From a checkpoint of a small encoder-decoder audio transcriber.
Training: adamw at rate 0.0031, 6800 steps.
Data: 26041 training examples, 66.8 epochs.
Rows from block 9 of the audio encoder of a small encoder-decoder audio transcriber, named by matrix and row number. Rows with one number belong to one neuron. Each number is 200 + 30 x the weight over its row's rms, rounded and kept within 0 to 999. All counts start at 0.
After each neuron's rows are labels from the 100 clips, of 14848, where the neuron reaches its highest value: "top examples" is what is common among them. Only what is clearly more common there than usual is listed. The data: short read English sentences (LibriTTS-R). In brackets: how many of the 100.
# fc1: MLP up (encoder.blocks.9.mlp.fc1.weight, 512x128), inputs 0-127
# fc2: MLP down (encoder.blocks.9.mlp.fc2.weight, 128x512, transposed), outputs 0-127

fc1.229,143,179,233,162,181,229,196,230,211,177,182,214,176,187,204,236,168,157,183,179,248,207,152,246,177,177,166,167,189,264,221,219,173,179,164,164,207,199,169,206,198,147,207,216,179,180,196,168,189,200,205,193,207,175,196,200,196,242,197,207,276,265,157,168,170,184,194,269,156,221,241,214,223,185,260,203,183,186,172,196,178,210,208,220,157,200,238,163,202,180,241,226,216,180,234,253,201,223,186,226,191,221,191,235,195,209,184,234,194,220,192,170,210,133,187,206,212,231,287,155,214,230,205,211,240,193,272,174
fc2.229,256,159,238,206,206,228,165,191,177,200,249,130,248,208,178,228,171,163,150,219,157,186,157,192,181,275,230,157,174,192,162,218,208,192,230,221,238,203,175,163,168,189,203,232,157,218,222,207,228,158,195,197,180,201,177,212,217,255,162,256,185,142,182,180,156,196,184,223,210,182,198,246,189,172,197,213,159,229,170,233,191,193,183,218,213,223,185,232,199,224,202,169,215,206,139,217,209,176,204,185,187,187,239,151,204,142,186,177,153,220,201,254,158,198,182,190,188,222,224,203,207,213,240,176,224,168,125,151
top examples: the word "to" (33)

fc1.344,242,235,209,259,208,204,271,240,240,230,181,213,223,197,203,175,168,202,212,217,198,184,179,206,197,163,174,214,154,192,199,253,217,185,179,150,170,203,181,207,184,221,166,197,153,190,156,238,187,180,212,216,220,249,169,252,197,163,192,178,219,154,264,306,201,220,282,191,194,188,190,179,217,216,228,218,231,214,162,199,201,238,175,198,187,178,278,180,197,180,241,249,194,262,223,155,189,220,155,188,190,176,224,179,197,208,195,162,181,190,209,188,184,154,211,185,201,214,191,187,253,212,165,183,224,210,214,164
fc2.344,209,189,168,186,195,219,207,190,176,181,201,217,210,186,228,216,231,182,248,239,239,210,131,141,202,187,213,184,157,183,189,179,193,196,225,192,183,140,202,221,219,177,214,248,229,274,156,285,229,161,216,209,163,248,190,179,168,153,199,199,199,205,167,193,246,187,144,244,195,242,188,167,207,232,189,216,204,154,193,259,240,207,166,199,222,226,220,229,252,167,227,154,151,183,170,188,222,177,216,206,181,228,252,178,206,257,224,246,221,235,212,248,221,196,203,194,235,216,167,177,236,230,187,192,176,195,232,175
top examples: the word "the" (54)

fc1.245,232,244,264,222,232,209,197,249,227,278,181,177,244,222,192,238,176,185,233,207,223,191,221,264,192,242,163,171,193,197,189,233,202,147,198,159,221,202,226,226,202,183,203,212,218,203,147,116,220,193,234,224,165,214,191,192,210,194,222,176,242,198,147,241,127,201,206,174,196,179,222,160,232,160,226,197,224,180,208,183,186,186,156,200,208,155,208,208,161,195,229,207,235,214,191,158,212,241,233,161,157,241,238,198,234,209,183,190,239,196,250,174,180,192,173,203,215,182,204,231,200,242,156,201,223,217,201,275
fc2.245,227,171,185,246,151,132,134,230,206,211,191,179,220,191,162,199,262,206,221,158,140,178,235,179,202,277,224,152,217,177,170,175,189,182,146,217,163,187,184,166,201,240,217,150,218,250,157,276,198,244,181,206,223,280,229,195,234,165,213,216,232,234,191,204,218,209,187,206,196,234,189,229,168,201,223,213,213,151,218,216,223,218,190,207,228,219,217,198,173,187,196,228,173,175,166,222,189,206,241,206,177,189,239,204,192,204,159,247,216,214,198,180,167,175,173,198,188,201,167,211,167,204,179,193,277,175,208,170
top examples: the word "the" (59)

fc1.337,180,167,260,215,198,262,173,196,189,226,215,237,227,185,184,154,200,200,204,198,195,195,162,246,226,186,197,254,182,229,147,182,250,189,202,198,222,182,229,240,161,228,176,266,161,206,220,176,206,171,224,177,244,159,175,218,195,200,225,123,175,254,190,244,203,202,214,226,197,155,268,217,183,173,284,194,254,220,179,216,222,228,212,211,198,215,218,215,235,158,171,236,213,211,199,214,215,230,168,210,226,168,208,213,162,193,255,201,229,232,241,223,161,237,215,166,221,212,200,176,192,205,184,175,246,254,220,173
fc2.337,260,180,182,163,230,208,237,170,240,187,207,145,119,214,178,199,179,194,208,216,222,255,213,210,231,148,207,243,212,213,188,240,165,201,215,166,172,165,162,210,237,192,246,174,191,170,206,222,207,200,225,208,231,219,214,239,204,221,250,156,225,171,199,161,209,213,207,222,234,204,197,195,261,173,161,167,239,156,208,180,195,224,189,205,222,250,226,215,218,169,197,161,213,226,204,130,224,228,241,245,236,194,255,163,152,184,233,174,254,207,184,228,247,229,201,190,197,237,203,185,212,211,184,221,256,204,141,234
top examples: the word "of" (30)

fc1.248,237,207,270,210,197,181,231,202,191,210,220,172,225,186,236,141,177,259,208,191,214,222,151,179,181,170,233,218,190,209,218,273,239,172,187,192,234,189,247,216,234,190,177,129,131,199,219,184,238,141,198,163,196,234,197,185,202,250,224,266,175,253,227,186,206,190,176,244,199,182,201,243,179,191,219,211,201,203,237,157,157,218,219,188,182,191,238,139,193,165,222,224,214,238,210,161,210,233,196,217,238,193,203,222,204,203,216,248,264,212,197,194,154,223,161,217,220,214,183,193,234,241,176,171,223,171,239,178
fc2.248,123,201,195,151,226,239,232,201,174,154,216,217,234,175,211,190,193,208,162,230,188,186,188,157,187,166,194,229,231,230,194,196,205,172,164,241,249,236,216,245,214,137,269,180,137,186,224,185,220,168,212,216,225,199,213,223,159,190,203,194,154,172,221,168,219,208,201,207,173,254,186,188,221,201,196,209,209,178,195,174,242,170,180,211,173,239,168,167,146,249,220,179,193,166,216,117,243,214,190,232,190,144,258,210,192,159,190,190,207,174,210,239,152,267,228,169,185,223,213,222,154,194,214,192,204,187,175,212
top examples: the word "of" (26)

fc1.334,196,233,257,204,219,190,210,202,196,205,158,179,249,167,174,160,213,228,220,183,251,194,182,160,176,197,162,229,195,188,166,239,174,166,210,198,248,180,239,244,234,191,230,176,215,215,219,190,223,207,178,192,192,241,202,247,210,191,153,296,220,230,171,202,207,229,204,163,175,249,176,226,135,198,207,177,277,184,191,225,181,193,142,167,236,184,180,240,253,200,191,235,210,225,213,228,209,144,175,251,170,173,168,197,171,200,194,220,212,216,199,193,231,219,163,247,210,160,226,224,188,211,178,142,241,219,184,154
fc2.334,166,234,167,221,214,199,237,220,237,164,192,231,180,193,175,132,242,176,214,172,215,243,207,209,239,122,167,248,151,196,229,186,129,176,225,185,210,184,235,183,202,194,201,200,181,186,216,197,182,184,151,191,218,215,198,247,190,130,179,133,247,212,225,212,264,223,174,230,157,189,219,177,191,187,188,235,187,185,215,189,241,172,180,226,179,182,161,198,214,148,190,146,192,217,215,210,226,209,183,228,232,180,199,183,228,233,202,214,179,167,229,158,208,210,208,195,264,276,178,185,248,219,205,192,155,169,170,232
top examples: the word "to" (63)

fc1.320,208,117,202,196,198,229,228,204,188,114,203,175,221,234,177,178,169,223,219,202,197,233,178,184,149,198,192,150,229,198,193,279,201,177,231,140,178,191,190,186,226,208,235,175,134,181,226,181,229,177,232,215,190,170,168,217,230,203,187,198,207,224,213,214,222,204,203,201,182,184,243,220,139,218,237,201,203,192,221,215,203,216,206,194,152,167,176,172,230,174,224,166,164,215,177,221,215,188,191,247,261,130,279,194,215,207,213,144,174,239,194,200,190,153,158,233,224,222,186,177,203,250,195,202,211,259,230,171
fc2.320,171,158,176,109,241,192,214,229,195,214,176,198,203,210,160,168,230,236,179,230,186,244,187,173,241,187,157,217,191,226,193,202,247,207,213,216,201,215,163,176,191,207,230,191,193,203,194,204,208,193,174,176,233,198,172,176,183,220,116,182,140,130,205,168,218,178,178,191,200,213,192,195,180,140,173,119,218,222,208,207,217,166,212,213,183,212,240,181,184,176,216,205,206,244,197,155,226,197,241,164,255,188,234,171,200,233,149,180,217,223,165,193,195,304,189,172,206,204,181,164,218,220,237,248,223,179,191,242
top examples: the word "he" (33)

fc1.213,221,231,196,252,168,235,177,227,199,200,222,207,214,245,193,193,203,195,217,239,239,218,197,235,132,200,177,173,190,182,180,246,196,220,226,181,257,235,213,219,181,138,141,206,184,249,140,199,215,215,256,191,248,194,171,173,157,225,266,207,249,182,188,270,143,231,199,213,212,224,225,178,166,194,227,203,215,221,182,148,182,193,146,158,248,167,211,196,153,189,215,226,204,200,163,151,193,147,227,170,204,208,203,196,187,175,194,156,208,215,242,198,180,189,160,133,235,189,201,221,211,187,198,202,230,191,225,235
fc2.213,258,191,168,232,149,179,142,207,187,218,255,170,210,168,190,211,220,223,219,191,162,146,238,183,214,242,218,171,236,149,185,230,160,196,186,176,193,191,176,149,199,223,255,182,200,235,189,208,210,259,218,251,215,179,223,169,262,227,196,195,199,207,174,186,205,221,282,209,222,179,234,231,187,205,242,219,214,162,201,182,174,184,195,211,257,202,212,181,191,218,226,188,167,212,138,253,157,211,169,203,189,196,178,201,195,105,218,208,211,214,175,141,174,187,180,211,171,234,237,215,165,206,191,159,208,201,201,148
top examples: the word "the" (80)

fc1.172,152,216,251,196,182,172,175,234,204,176,215,214,189,186,185,164,181,202,236,183,196,152,170,204,185,145,229,239,188,201,256,233,143,221,178,181,206,172,228,251,214,192,205,207,226,190,250,221,242,114,221,202,194,206,209,226,162,253,199,246,231,214,183,182,169,222,208,183,180,247,148,239,174,194,166,188,198,179,226,189,239,245,153,210,244,194,208,208,238,167,197,218,164,183,175,241,171,193,172,264,153,193,186,186,180,241,240,256,210,242,198,190,222,164,183,217,260,214,233,173,258,188,192,167,205,192,231,212
fc2.172,210,247,199,262,185,268,201,132,222,210,188,193,183,194,160,196,243,172,166,122,208,246,177,159,221,210,174,207,142,166,250,215,215,167,183,226,175,204,238,167,194,162,188,189,173,222,176,211,205,189,146,183,202,205,216,214,184,171,202,164,218,249,197,217,214,222,211,219,170,193,180,208,236,161,201,228,198,175,182,225,253,172,173,235,164,231,189,257,200,173,192,197,198,217,195,199,197,173,224,173,204,170,234,205,151,191,196,214,230,162,235,184,218,178,178,215,208,306,217,237,283,173,177,176,183,162,197,218
top examples: the word "to" (72)

fc1.322,203,169,215,194,224,217,178,225,173,223,173,155,179,209,155,235,211,196,208,214,223,201,217,236,187,221,171,194,181,197,265,217,179,177,317,221,219,241,240,162,187,230,213,229,193,242,186,241,224,236,198,181,179,124,146,218,208,204,175,152,197,237,208,211,204,276,199,227,190,199,196,182,228,175,218,196,173,213,204,183,229,258,208,183,170,207,201,189,188,199,219,266,244,194,228,192,232,197,191,173,229,189,206,239,192,188,211,187,145,165,217,234,222,139,190,252,178,238,223,145,187,226,177,143,164,216,201,224
fc2.322,252,177,199,222,194,228,202,178,151,192,211,198,207,193,240,226,197,183,187,259,210,204,227,266,196,190,261,204,165,198,147,206,179,224,266,177,228,203,212,211,190,199,224,204,176,187,177,201,159,187,172,159,242,234,227,251,228,201,223,178,198,214,166,206,195,160,139,207,199,225,192,200,155,200,197,151,165,204,219,207,155,186,175,217,219,185,189,213,200,197,181,138,155,227,216,274,170,173,147,236,258,200,180,153,188,149,180,203,204,253,176,184,190,236,157,173,174,190,169,241,178,218,149,152,234,196,137,213
top examples: the word "and" (37)

fc1.492,237,170,204,189,186,167,192,184,189,219,177,179,169,106,171,179,203,233,222,258,210,202,253,233,194,202,203,143,207,259,216,222,195,162,257,168,229,212,213,198,233,202,212,175,187,254,199,199,133,213,181,187,186,168,148,211,207,195,282,200,170,201,146,188,220,174,191,156,239,194,222,214,197,198,203,205,200,224,207,201,284,210,212,157,166,210,228,165,190,222,197,228,159,242,224,161,188,161,195,204,245,180,194,207,180,201,212,161,190,228,213,229,206,199,147,205,196,255,266,188,198,141,166,178,190,184,226,203
fc2.492,175,160,214,195,232,258,205,163,131,230,234,225,238,147,212,230,223,208,175,189,239,188,203,208,195,207,220,230,186,233,174,193,208,215,170,226,244,230,178,169,211,194,221,211,226,226,226,275,203,165,230,132,182,260,264,245,146,184,201,198,161,201,168,209,208,209,240,124,231,230,220,166,251,179,191,179,200,208,168,213,206,178,205,181,191,240,219,210,187,133,193,166,173,192,233,178,239,192,184,165,201,195,238,216,208,152,250,208,225,204,238,185,250,176,185,189,193,196,193,211,222,151,230,174,227,215,242,227
top examples: the word "he" (46); the word "not" (34)

fc1.170,170,184,187,198,246,179,180,206,176,205,200,173,194,219,218,254,163,203,196,260,196,225,183,271,150,216,171,154,203,211,204,191,172,235,204,148,218,181,189,196,193,151,176,213,197,194,242,179,221,206,232,222,234,185,171,217,177,208,171,176,201,203,215,185,212,203,203,188,195,165,205,210,213,155,202,192,194,260,187,196,195,202,206,227,227,215,204,294,224,194,185,163,187,197,197,195,186,229,166,100,196,242,170,179,218,266,168,224,197,209,183,184,176,184,205,212,136,201,245,222,312,215,149,199,192,206,238,260
fc2.170,208,213,208,196,193,123,190,172,203,219,221,206,184,179,196,184,201,190,138,213,178,196,185,188,180,219,192,166,223,160,193,186,219,187,220,189,202,200,203,181,199,248,182,187,136,140,193,215,191,193,223,181,234,181,210,231,219,188,198,206,183,187,177,194,196,231,214,198,219,228,202,208,193,319,199,195,183,221,196,167,206,179,203,205,199,183,230,124,166,214,222,197,201,214,85,171,218,206,252,210,164,256,195,179,254,124,189,157,197,223,149,182,201,143,214,171,253,186,183,164,180,209,227,144,187,196,193,244
top examples: the word "of" (30)

fc1.133,132,145,174,207,209,172,189,229,212,216,215,187,196,155,213,253,166,195,203,223,218,180,173,130,247,236,230,245,167,199,186,229,208,163,158,187,275,175,224,217,165,213,223,228,172,252,191,220,181,184,210,224,178,208,195,229,177,230,197,178,153,230,151,227,200,263,200,135,181,181,195,189,198,217,224,198,221,204,176,187,238,247,223,207,171,192,214,209,216,242,185,195,136,147,208,170,213,191,220,228,196,236,173,208,245,155,180,210,172,208,262,243,254,156,191,176,177,190,238,170,162,171,194,197,192,175,200,242
fc2.133,227,252,177,246,149,232,201,211,138,240,213,209,210,226,219,214,212,214,223,233,262,165,193,130,171,255,199,206,188,211,152,169,243,250,203,213,194,211,239,158,192,233,231,205,173,168,222,237,184,177,195,178,216,158,206,208,243,171,237,204,191,156,176,182,182,227,164,158,200,179,192,147,182,189,210,201,157,205,190,213,224,238,147,215,212,220,199,251,163,185,175,261,209,172,213,150,182,199,205,231,228,221,165,191,192,127,206,231,204,225,214,170,209,186,195,211,236,185,209,234,193,257,127,146,198,211,200,213
top examples: the word "and" (56)

fc1.406,181,184,201,154,171,203,190,219,156,126,197,144,178,225,178,223,193,220,218,174,157,200,165,185,224,239,157,205,199,244,235,226,250,200,237,201,201,198,212,187,226,148,237,254,249,199,207,203,112,212,220,193,203,232,155,237,227,170,175,201,211,171,221,153,179,224,191,254,159,187,226,210,211,207,211,183,253,195,190,192,217,269,185,240,235,185,198,224,242,218,207,135,205,159,241,179,209,224,197,241,224,177,206,244,232,198,243,227,177,197,235,236,211,138,175,221,166,173,195,229,213,212,185,158,188,205,162,195
fc2.406,198,247,191,195,174,232,212,191,225,180,187,204,174,251,235,189,187,176,196,208,195,187,146,196,265,238,250,207,202,218,222,188,212,215,254,201,172,241,178,185,212,214,190,167,152,270,203,194,182,201,215,158,210,168,184,158,148,287,173,188,214,259,200,179,230,205,148,214,191,204,220,214,236,204,213,160,195,222,200,168,209,187,243,189,148,200,131,206,233,210,227,222,199,268,220,180,197,170,210,209,210,254,221,159,221,224,184,231,214,215,224,206,255,238,243,210,146,220,215,260,213,178,150,197,214,244,234,203
top examples: the word "and" (34); the word "he" (28)

fc1.124,192,152,233,227,214,215,174,213,170,192,159,194,194,146,204,202,160,188,244,190,257,211,181,175,151,222,156,243,165,208,160,217,164,214,221,221,225,201,188,221,198,219,173,241,233,231,217,164,220,157,168,189,281,235,200,219,180,173,243,159,157,191,211,221,239,230,270,233,202,165,230,179,198,161,191,219,195,175,183,182,272,240,174,171,250,198,236,226,220,215,209,242,182,215,179,206,175,138,153,192,236,208,188,239,174,175,183,178,195,179,234,225,185,207,175,207,154,212,222,157,180,183,167,184,190,235,188,138
fc2.124,229,188,200,170,198,184,182,176,222,164,160,136,157,180,207,270,118,185,182,236,216,255,214,178,218,195,202,166,224,236,182,180,216,254,178,187,206,135,213,204,249,198,240,195,175,227,215,185,194,165,235,179,145,182,211,242,188,237,185,235,244,182,209,220,202,210,195,210,189,198,188,214,237,178,219,168,214,257,186,267,229,175,155,224,200,263,204,218,193,234,153,194,209,192,234,173,229,206,220,205,192,242,190,222,203,218,224,149,165,213,236,231,196,162,200,159,253,245,191,235,183,183,187,144,186,212,250,202
top examples: the word "of" (33); the word "said" (29)

fc1.453,192,210,178,210,180,186,234,218,161,249,203,200,155,92,202,134,204,240,222,190,202,198,229,191,202,199,224,162,205,178,191,202,188,237,192,165,227,207,224,187,202,255,219,232,229,195,138,243,244,241,267,191,200,162,143,193,221,199,184,169,201,168,195,192,173,232,174,169,208,178,220,192,258,186,226,202,236,250,211,187,231,234,205,217,218,187,200,151,189,195,215,197,180,208,251,143,194,198,192,183,194,210,267,154,192,248,147,211,150,204,197,262,217,174,189,182,157,252,187,212,180,247,174,188,189,214,210,212
fc2.453,192,184,217,240,181,169,149,160,233,245,207,216,248,238,215,191,214,195,196,210,211,182,221,204,207,184,241,254,175,167,165,169,192,225,208,206,180,155,177,210,245,196,204,218,224,170,204,208,188,287,228,213,207,252,172,261,164,189,188,189,244,194,178,153,156,200,182,139,240,190,206,206,213,208,175,205,218,188,188,133,208,229,240,177,238,215,254,221,225,194,190,171,231,175,151,224,213,196,240,193,199,156,184,135,150,211,222,207,249,212,240,278,225,208,203,212,220,224,229,194,154,225,188,153,216,188,169,167
top examples: the word "the" (76)

fc1.214,181,156,231,177,215,190,229,183,159,221,231,175,229,187,272,278,146,216,274,156,260,185,156,214,181,171,196,199,165,175,186,205,223,197,183,172,197,263,187,174,171,224,159,239,135,209,200,169,216,200,234,197,243,192,209,218,192,194,209,181,199,199,190,171,166,178,226,174,198,158,171,235,207,196,184,206,180,212,196,184,177,251,137,173,238,210,205,203,189,232,208,188,192,301,223,204,204,137,181,177,204,202,187,197,174,202,160,238,215,182,202,183,224,229,204,141,200,175,194,194,247,200,175,172,229,176,224,151
fc2.214,235,187,202,209,176,163,241,198,160,179,253,182,203,164,221,238,172,236,205,245,202,157,179,230,133,188,225,164,205,190,213,194,226,177,147,166,172,197,210,176,180,233,207,200,196,205,220,222,198,243,130,200,162,196,196,181,225,189,226,145,267,166,232,160,214,198,202,178,194,196,156,183,180,200,221,159,156,174,245,240,235,205,206,232,176,223,185,229,265,168,186,217,223,252,138,227,221,181,218,221,203,235,186,215,220,128,213,173,199,214,174,237,228,206,166,240,256,227,168,205,240,246,180,236,196,214,193,236
top examples: the word "to" (41)

fc1.479,198,178,173,152,199,162,185,228,185,215,238,155,232,230,255,215,183,185,230,198,210,214,168,177,162,157,202,163,204,235,202,224,218,208,210,171,211,197,191,184,197,238,202,253,168,151,227,199,130,168,204,236,200,212,144,205,187,210,213,189,230,157,138,203,196,222,183,176,203,193,248,209,220,226,214,193,248,189,227,210,215,222,247,187,218,189,168,255,172,207,193,181,244,275,161,130,195,172,133,145,190,258,246,196,236,238,208,200,186,246,199,231,220,172,171,208,202,158,218,195,213,202,171,196,213,253,142,214
fc2.479,256,162,202,191,240,166,166,228,253,267,202,208,143,193,191,190,226,204,180,188,181,185,223,262,140,206,231,206,271,217,184,206,218,206,176,184,191,219,233,183,188,207,230,184,212,109,210,207,162,235,131,224,188,201,199,189,165,236,226,254,244,203,191,206,187,208,219,185,209,242,191,202,206,222,169,218,246,207,233,192,174,206,169,204,188,238,153,241,180,193,217,261,229,197,216,144,202,184,276,193,242,202,214,235,203,172,206,194,197,205,156,265,173,186,195,219,169,211,169,208,153,186,215,165,215,203,219,169
top examples: the word "of" (31)

fc1.360,231,213,188,122,200,177,222,212,207,205,184,156,151,166,174,195,222,210,240,201,168,152,196,226,162,180,161,188,244,195,218,203,144,183,250,152,214,185,180,220,189,194,180,188,192,212,210,189,215,186,179,188,175,153,151,134,195,197,158,161,163,226,210,214,247,156,204,219,155,145,207,230,151,176,211,193,211,195,181,163,224,230,185,216,200,151,179,224,231,191,203,194,188,211,262,117,198,136,226,206,193,234,185,179,192,202,181,125,178,253,193,213,176,172,184,131,169,209,238,210,199,205,185,171,172,185,235,211
fc2.360,185,220,188,195,183,241,218,196,176,216,213,214,171,152,251,245,230,202,208,265,260,253,291,166,223,175,210,196,229,195,202,186,234,223,211,180,178,203,179,191,216,144,187,217,256,149,167,199,197,221,213,192,241,228,202,230,137,161,223,187,185,200,235,199,216,200,210,239,182,247,194,191,227,170,181,180,199,233,164,194,160,153,176,230,141,224,185,135,189,201,214,199,243,221,205,150,203,158,194,169,204,226,176,254,247,198,222,206,196,219,172,164,234,243,197,201,202,198,182,198,253,224,201,214,230,250,259,196
top examples: the word "to" (44)

fc1.42,201,183,198,186,164,213,142,138,222,215,159,229,221,101,142,189,176,194,228,223,197,227,234,214,221,213,204,173,201,229,190,168,151,212,202,207,191,187,219,138,208,257,200,213,202,249,230,203,192,250,190,153,165,164,164,211,212,233,220,202,209,181,138,193,191,198,218,196,230,142,185,199,174,198,212,208,233,180,197,160,212,216,189,196,252,188,251,218,230,152,189,268,197,241,191,140,173,226,127,172,170,216,207,187,180,212,216,192,173,210,194,273,182,186,159,181,206,233,230,198,210,161,214,205,243,212,189,209
fc2.42,190,139,235,210,219,173,195,157,223,271,217,167,225,161,189,183,174,159,199,190,214,196,193,185,222,137,220,233,189,246,176,228,240,191,167,228,187,219,140,227,216,283,149,182,190,222,231,160,199,209,229,176,193,217,221,242,183,219,267,198,144,200,191,183,205,208,194,185,222,199,162,167,241,218,179,203,220,170,174,148,191,185,267,192,197,213,240,170,208,191,195,187,193,190,201,228,198,194,214,177,164,186,212,135,150,224,253,191,218,168,207,209,238,220,162,178,186,247,227,191,220,140,259,188,217,214,173,241
top examples: the word "the" (52)

fc1.385,216,153,243,216,213,210,207,180,165,198,229,193,217,199,213,210,177,214,168,182,240,224,189,294,247,234,186,143,209,237,217,237,188,190,152,120,198,208,212,141,209,232,186,208,208,169,238,193,220,211,270,238,132,190,195,156,223,222,219,200,211,249,182,175,222,194,235,215,237,166,265,221,163,221,261,149,207,187,203,227,225,162,222,208,188,190,239,160,205,195,243,215,198,173,224,209,161,234,224,203,149,154,204,147,204,244,176,201,190,221,230,230,184,200,171,188,204,208,207,192,211,217,203,194,207,205,261,179
fc2.385,199,172,200,150,249,193,173,224,137,172,188,173,172,225,211,188,196,215,177,194,188,232,169,187,241,213,227,176,269,222,194,216,168,211,219,185,211,217,187,229,206,230,208,163,238,164,208,209,227,184,226,238,186,187,169,265,184,266,148,221,166,120,228,211,191,244,203,215,223,176,178,238,192,170,126,208,210,178,225,215,234,220,194,168,208,168,192,243,183,188,211,169,213,209,174,179,234,229,277,172,205,181,221,172,211,187,217,183,253,230,171,223,177,239,184,153,161,247,144,145,195,173,198,198,172,170,180,179
top examples: the word "him" (30)

fc1.316,224,184,177,175,220,212,189,277,165,257,196,193,192,248,177,223,191,192,217,197,256,198,194,265,185,235,175,219,163,215,189,174,160,143,189,198,243,221,228,230,172,230,199,217,204,169,215,187,223,140,220,194,257,246,176,145,212,205,202,161,214,221,205,192,156,215,261,186,135,189,194,182,193,223,204,211,221,220,216,173,228,195,263,169,232,225,202,195,164,237,163,188,186,213,216,208,249,162,207,189,205,210,167,284,220,201,184,229,179,174,208,146,211,185,246,170,191,197,169,151,261,202,179,210,234,193,201,157
fc2.316,181,193,223,221,184,186,173,199,214,260,242,198,186,176,130,221,185,174,180,223,206,210,184,200,202,250,203,226,228,219,159,170,225,245,159,159,144,189,235,177,200,192,222,150,222,165,214,205,236,211,152,168,227,216,230,221,242,189,188,173,193,130,217,196,190,195,159,167,164,198,201,218,196,283,156,178,226,239,215,228,189,230,215,238,176,228,254,203,220,190,198,200,206,239,175,230,227,198,226,223,219,245,211,112,222,140,189,189,143,210,155,205,183,170,170,212,176,168,163,252,219,232,202,209,217,225,224,221
top examples: the word "the" (62); the word "of" (46)

fc1.425,215,168,242,218,189,210,203,210,178,266,192,178,239,150,148,215,214,166,177,193,191,194,139,255,201,210,200,203,172,205,187,212,183,203,168,191,196,249,245,214,204,179,173,157,173,210,223,181,253,164,232,179,178,173,215,175,199,199,194,175,211,217,204,189,241,217,196,235,194,195,208,290,208,183,262,217,233,197,117,164,251,214,232,210,186,189,211,187,221,164,224,177,195,174,254,142,179,236,159,220,183,199,223,206,192,189,221,253,161,208,226,170,218,235,204,243,211,168,206,136,226,197,204,132,205,228,191,139
fc2.425,184,216,210,207,232,207,200,175,187,176,183,252,177,192,259,185,158,183,217,253,245,232,244,177,221,198,203,207,241,250,250,204,166,220,224,154,243,181,176,229,198,209,187,143,153,200,217,175,207,177,271,201,247,201,172,203,172,199,246,186,155,139,245,256,193,207,207,196,232,186,256,196,199,230,197,178,209,181,139,190,222,228,211,195,191,165,196,202,227,222,215,170,179,163,278,162,244,233,191,175,202,198,197,152,179,178,206,189,234,209,199,192,216,217,217,154,157,201,145,167,178,219,164,261,170,187,191,220
top examples: the word "him" (44)

fc1.273,211,230,167,156,182,166,260,233,205,200,178,103,171,191,202,201,192,236,217,202,258,243,154,199,155,215,198,126,217,230,170,214,192,210,260,197,250,228,217,161,222,220,182,181,199,172,254,203,165,177,182,193,204,191,173,189,228,195,212,189,223,186,216,156,200,156,210,179,191,145,167,219,210,220,212,202,191,156,193,155,188,245,233,168,172,167,226,200,194,202,225,193,182,149,233,196,196,112,182,234,210,168,192,215,162,214,211,144,161,209,234,189,170,215,127,204,213,203,164,224,210,234,223,203,179,201,170,186
fc2.273,222,199,197,156,231,262,189,189,243,225,195,210,182,171,163,176,230,189,210,225,235,223,217,217,167,189,194,179,183,179,186,227,249,188,222,185,260,208,106,207,186,202,184,182,248,226,184,249,177,182,214,213,216,189,219,160,181,198,196,208,218,169,235,242,203,159,254,203,215,219,219,225,153,211,195,133,238,172,176,136,223,208,165,174,184,181,165,189,161,209,249,227,193,190,228,154,211,220,260,162,196,187,199,183,230,192,180,151,219,148,183,189,235,184,230,206,163,170,199,157,161,240,182,232,253,224,232,142
top examples: the word "he" (28)

fc1.122,193,168,185,236,253,202,229,158,177,149,217,211,201,191,205,176,192,236,204,150,150,130,207,220,238,204,197,170,167,192,203,199,229,213,205,199,183,171,220,199,235,196,190,178,233,203,185,222,238,177,227,178,187,228,208,177,254,208,251,206,201,205,165,195,235,174,245,171,210,218,235,243,152,196,190,117,165,182,227,201,160,174,149,203,150,259,192,221,178,221,239,196,221,175,201,187,223,195,183,228,184,142,201,139,203,197,157,161,183,191,219,209,269,205,184,205,218,182,209,306,239,174,197,189,220,173,225,174
fc2.122,181,163,152,215,210,164,189,254,155,189,223,157,207,196,169,183,242,275,198,173,179,225,202,153,235,193,226,168,209,173,216,209,187,179,177,172,221,165,257,169,223,196,186,240,281,211,217,200,206,235,170,241,171,224,149,200,209,254,191,215,181,196,208,164,187,176,229,205,222,187,179,235,221,196,225,229,215,205,264,184,239,211,156,150,210,190,213,240,188,222,175,189,184,231,179,189,192,206,216,199,196,173,206,321,204,203,220,169,285,180,173,188,185,209,235,241,203,211,193,151,209,202,197,164,187,212,217,200
top examples: the word "to" (33)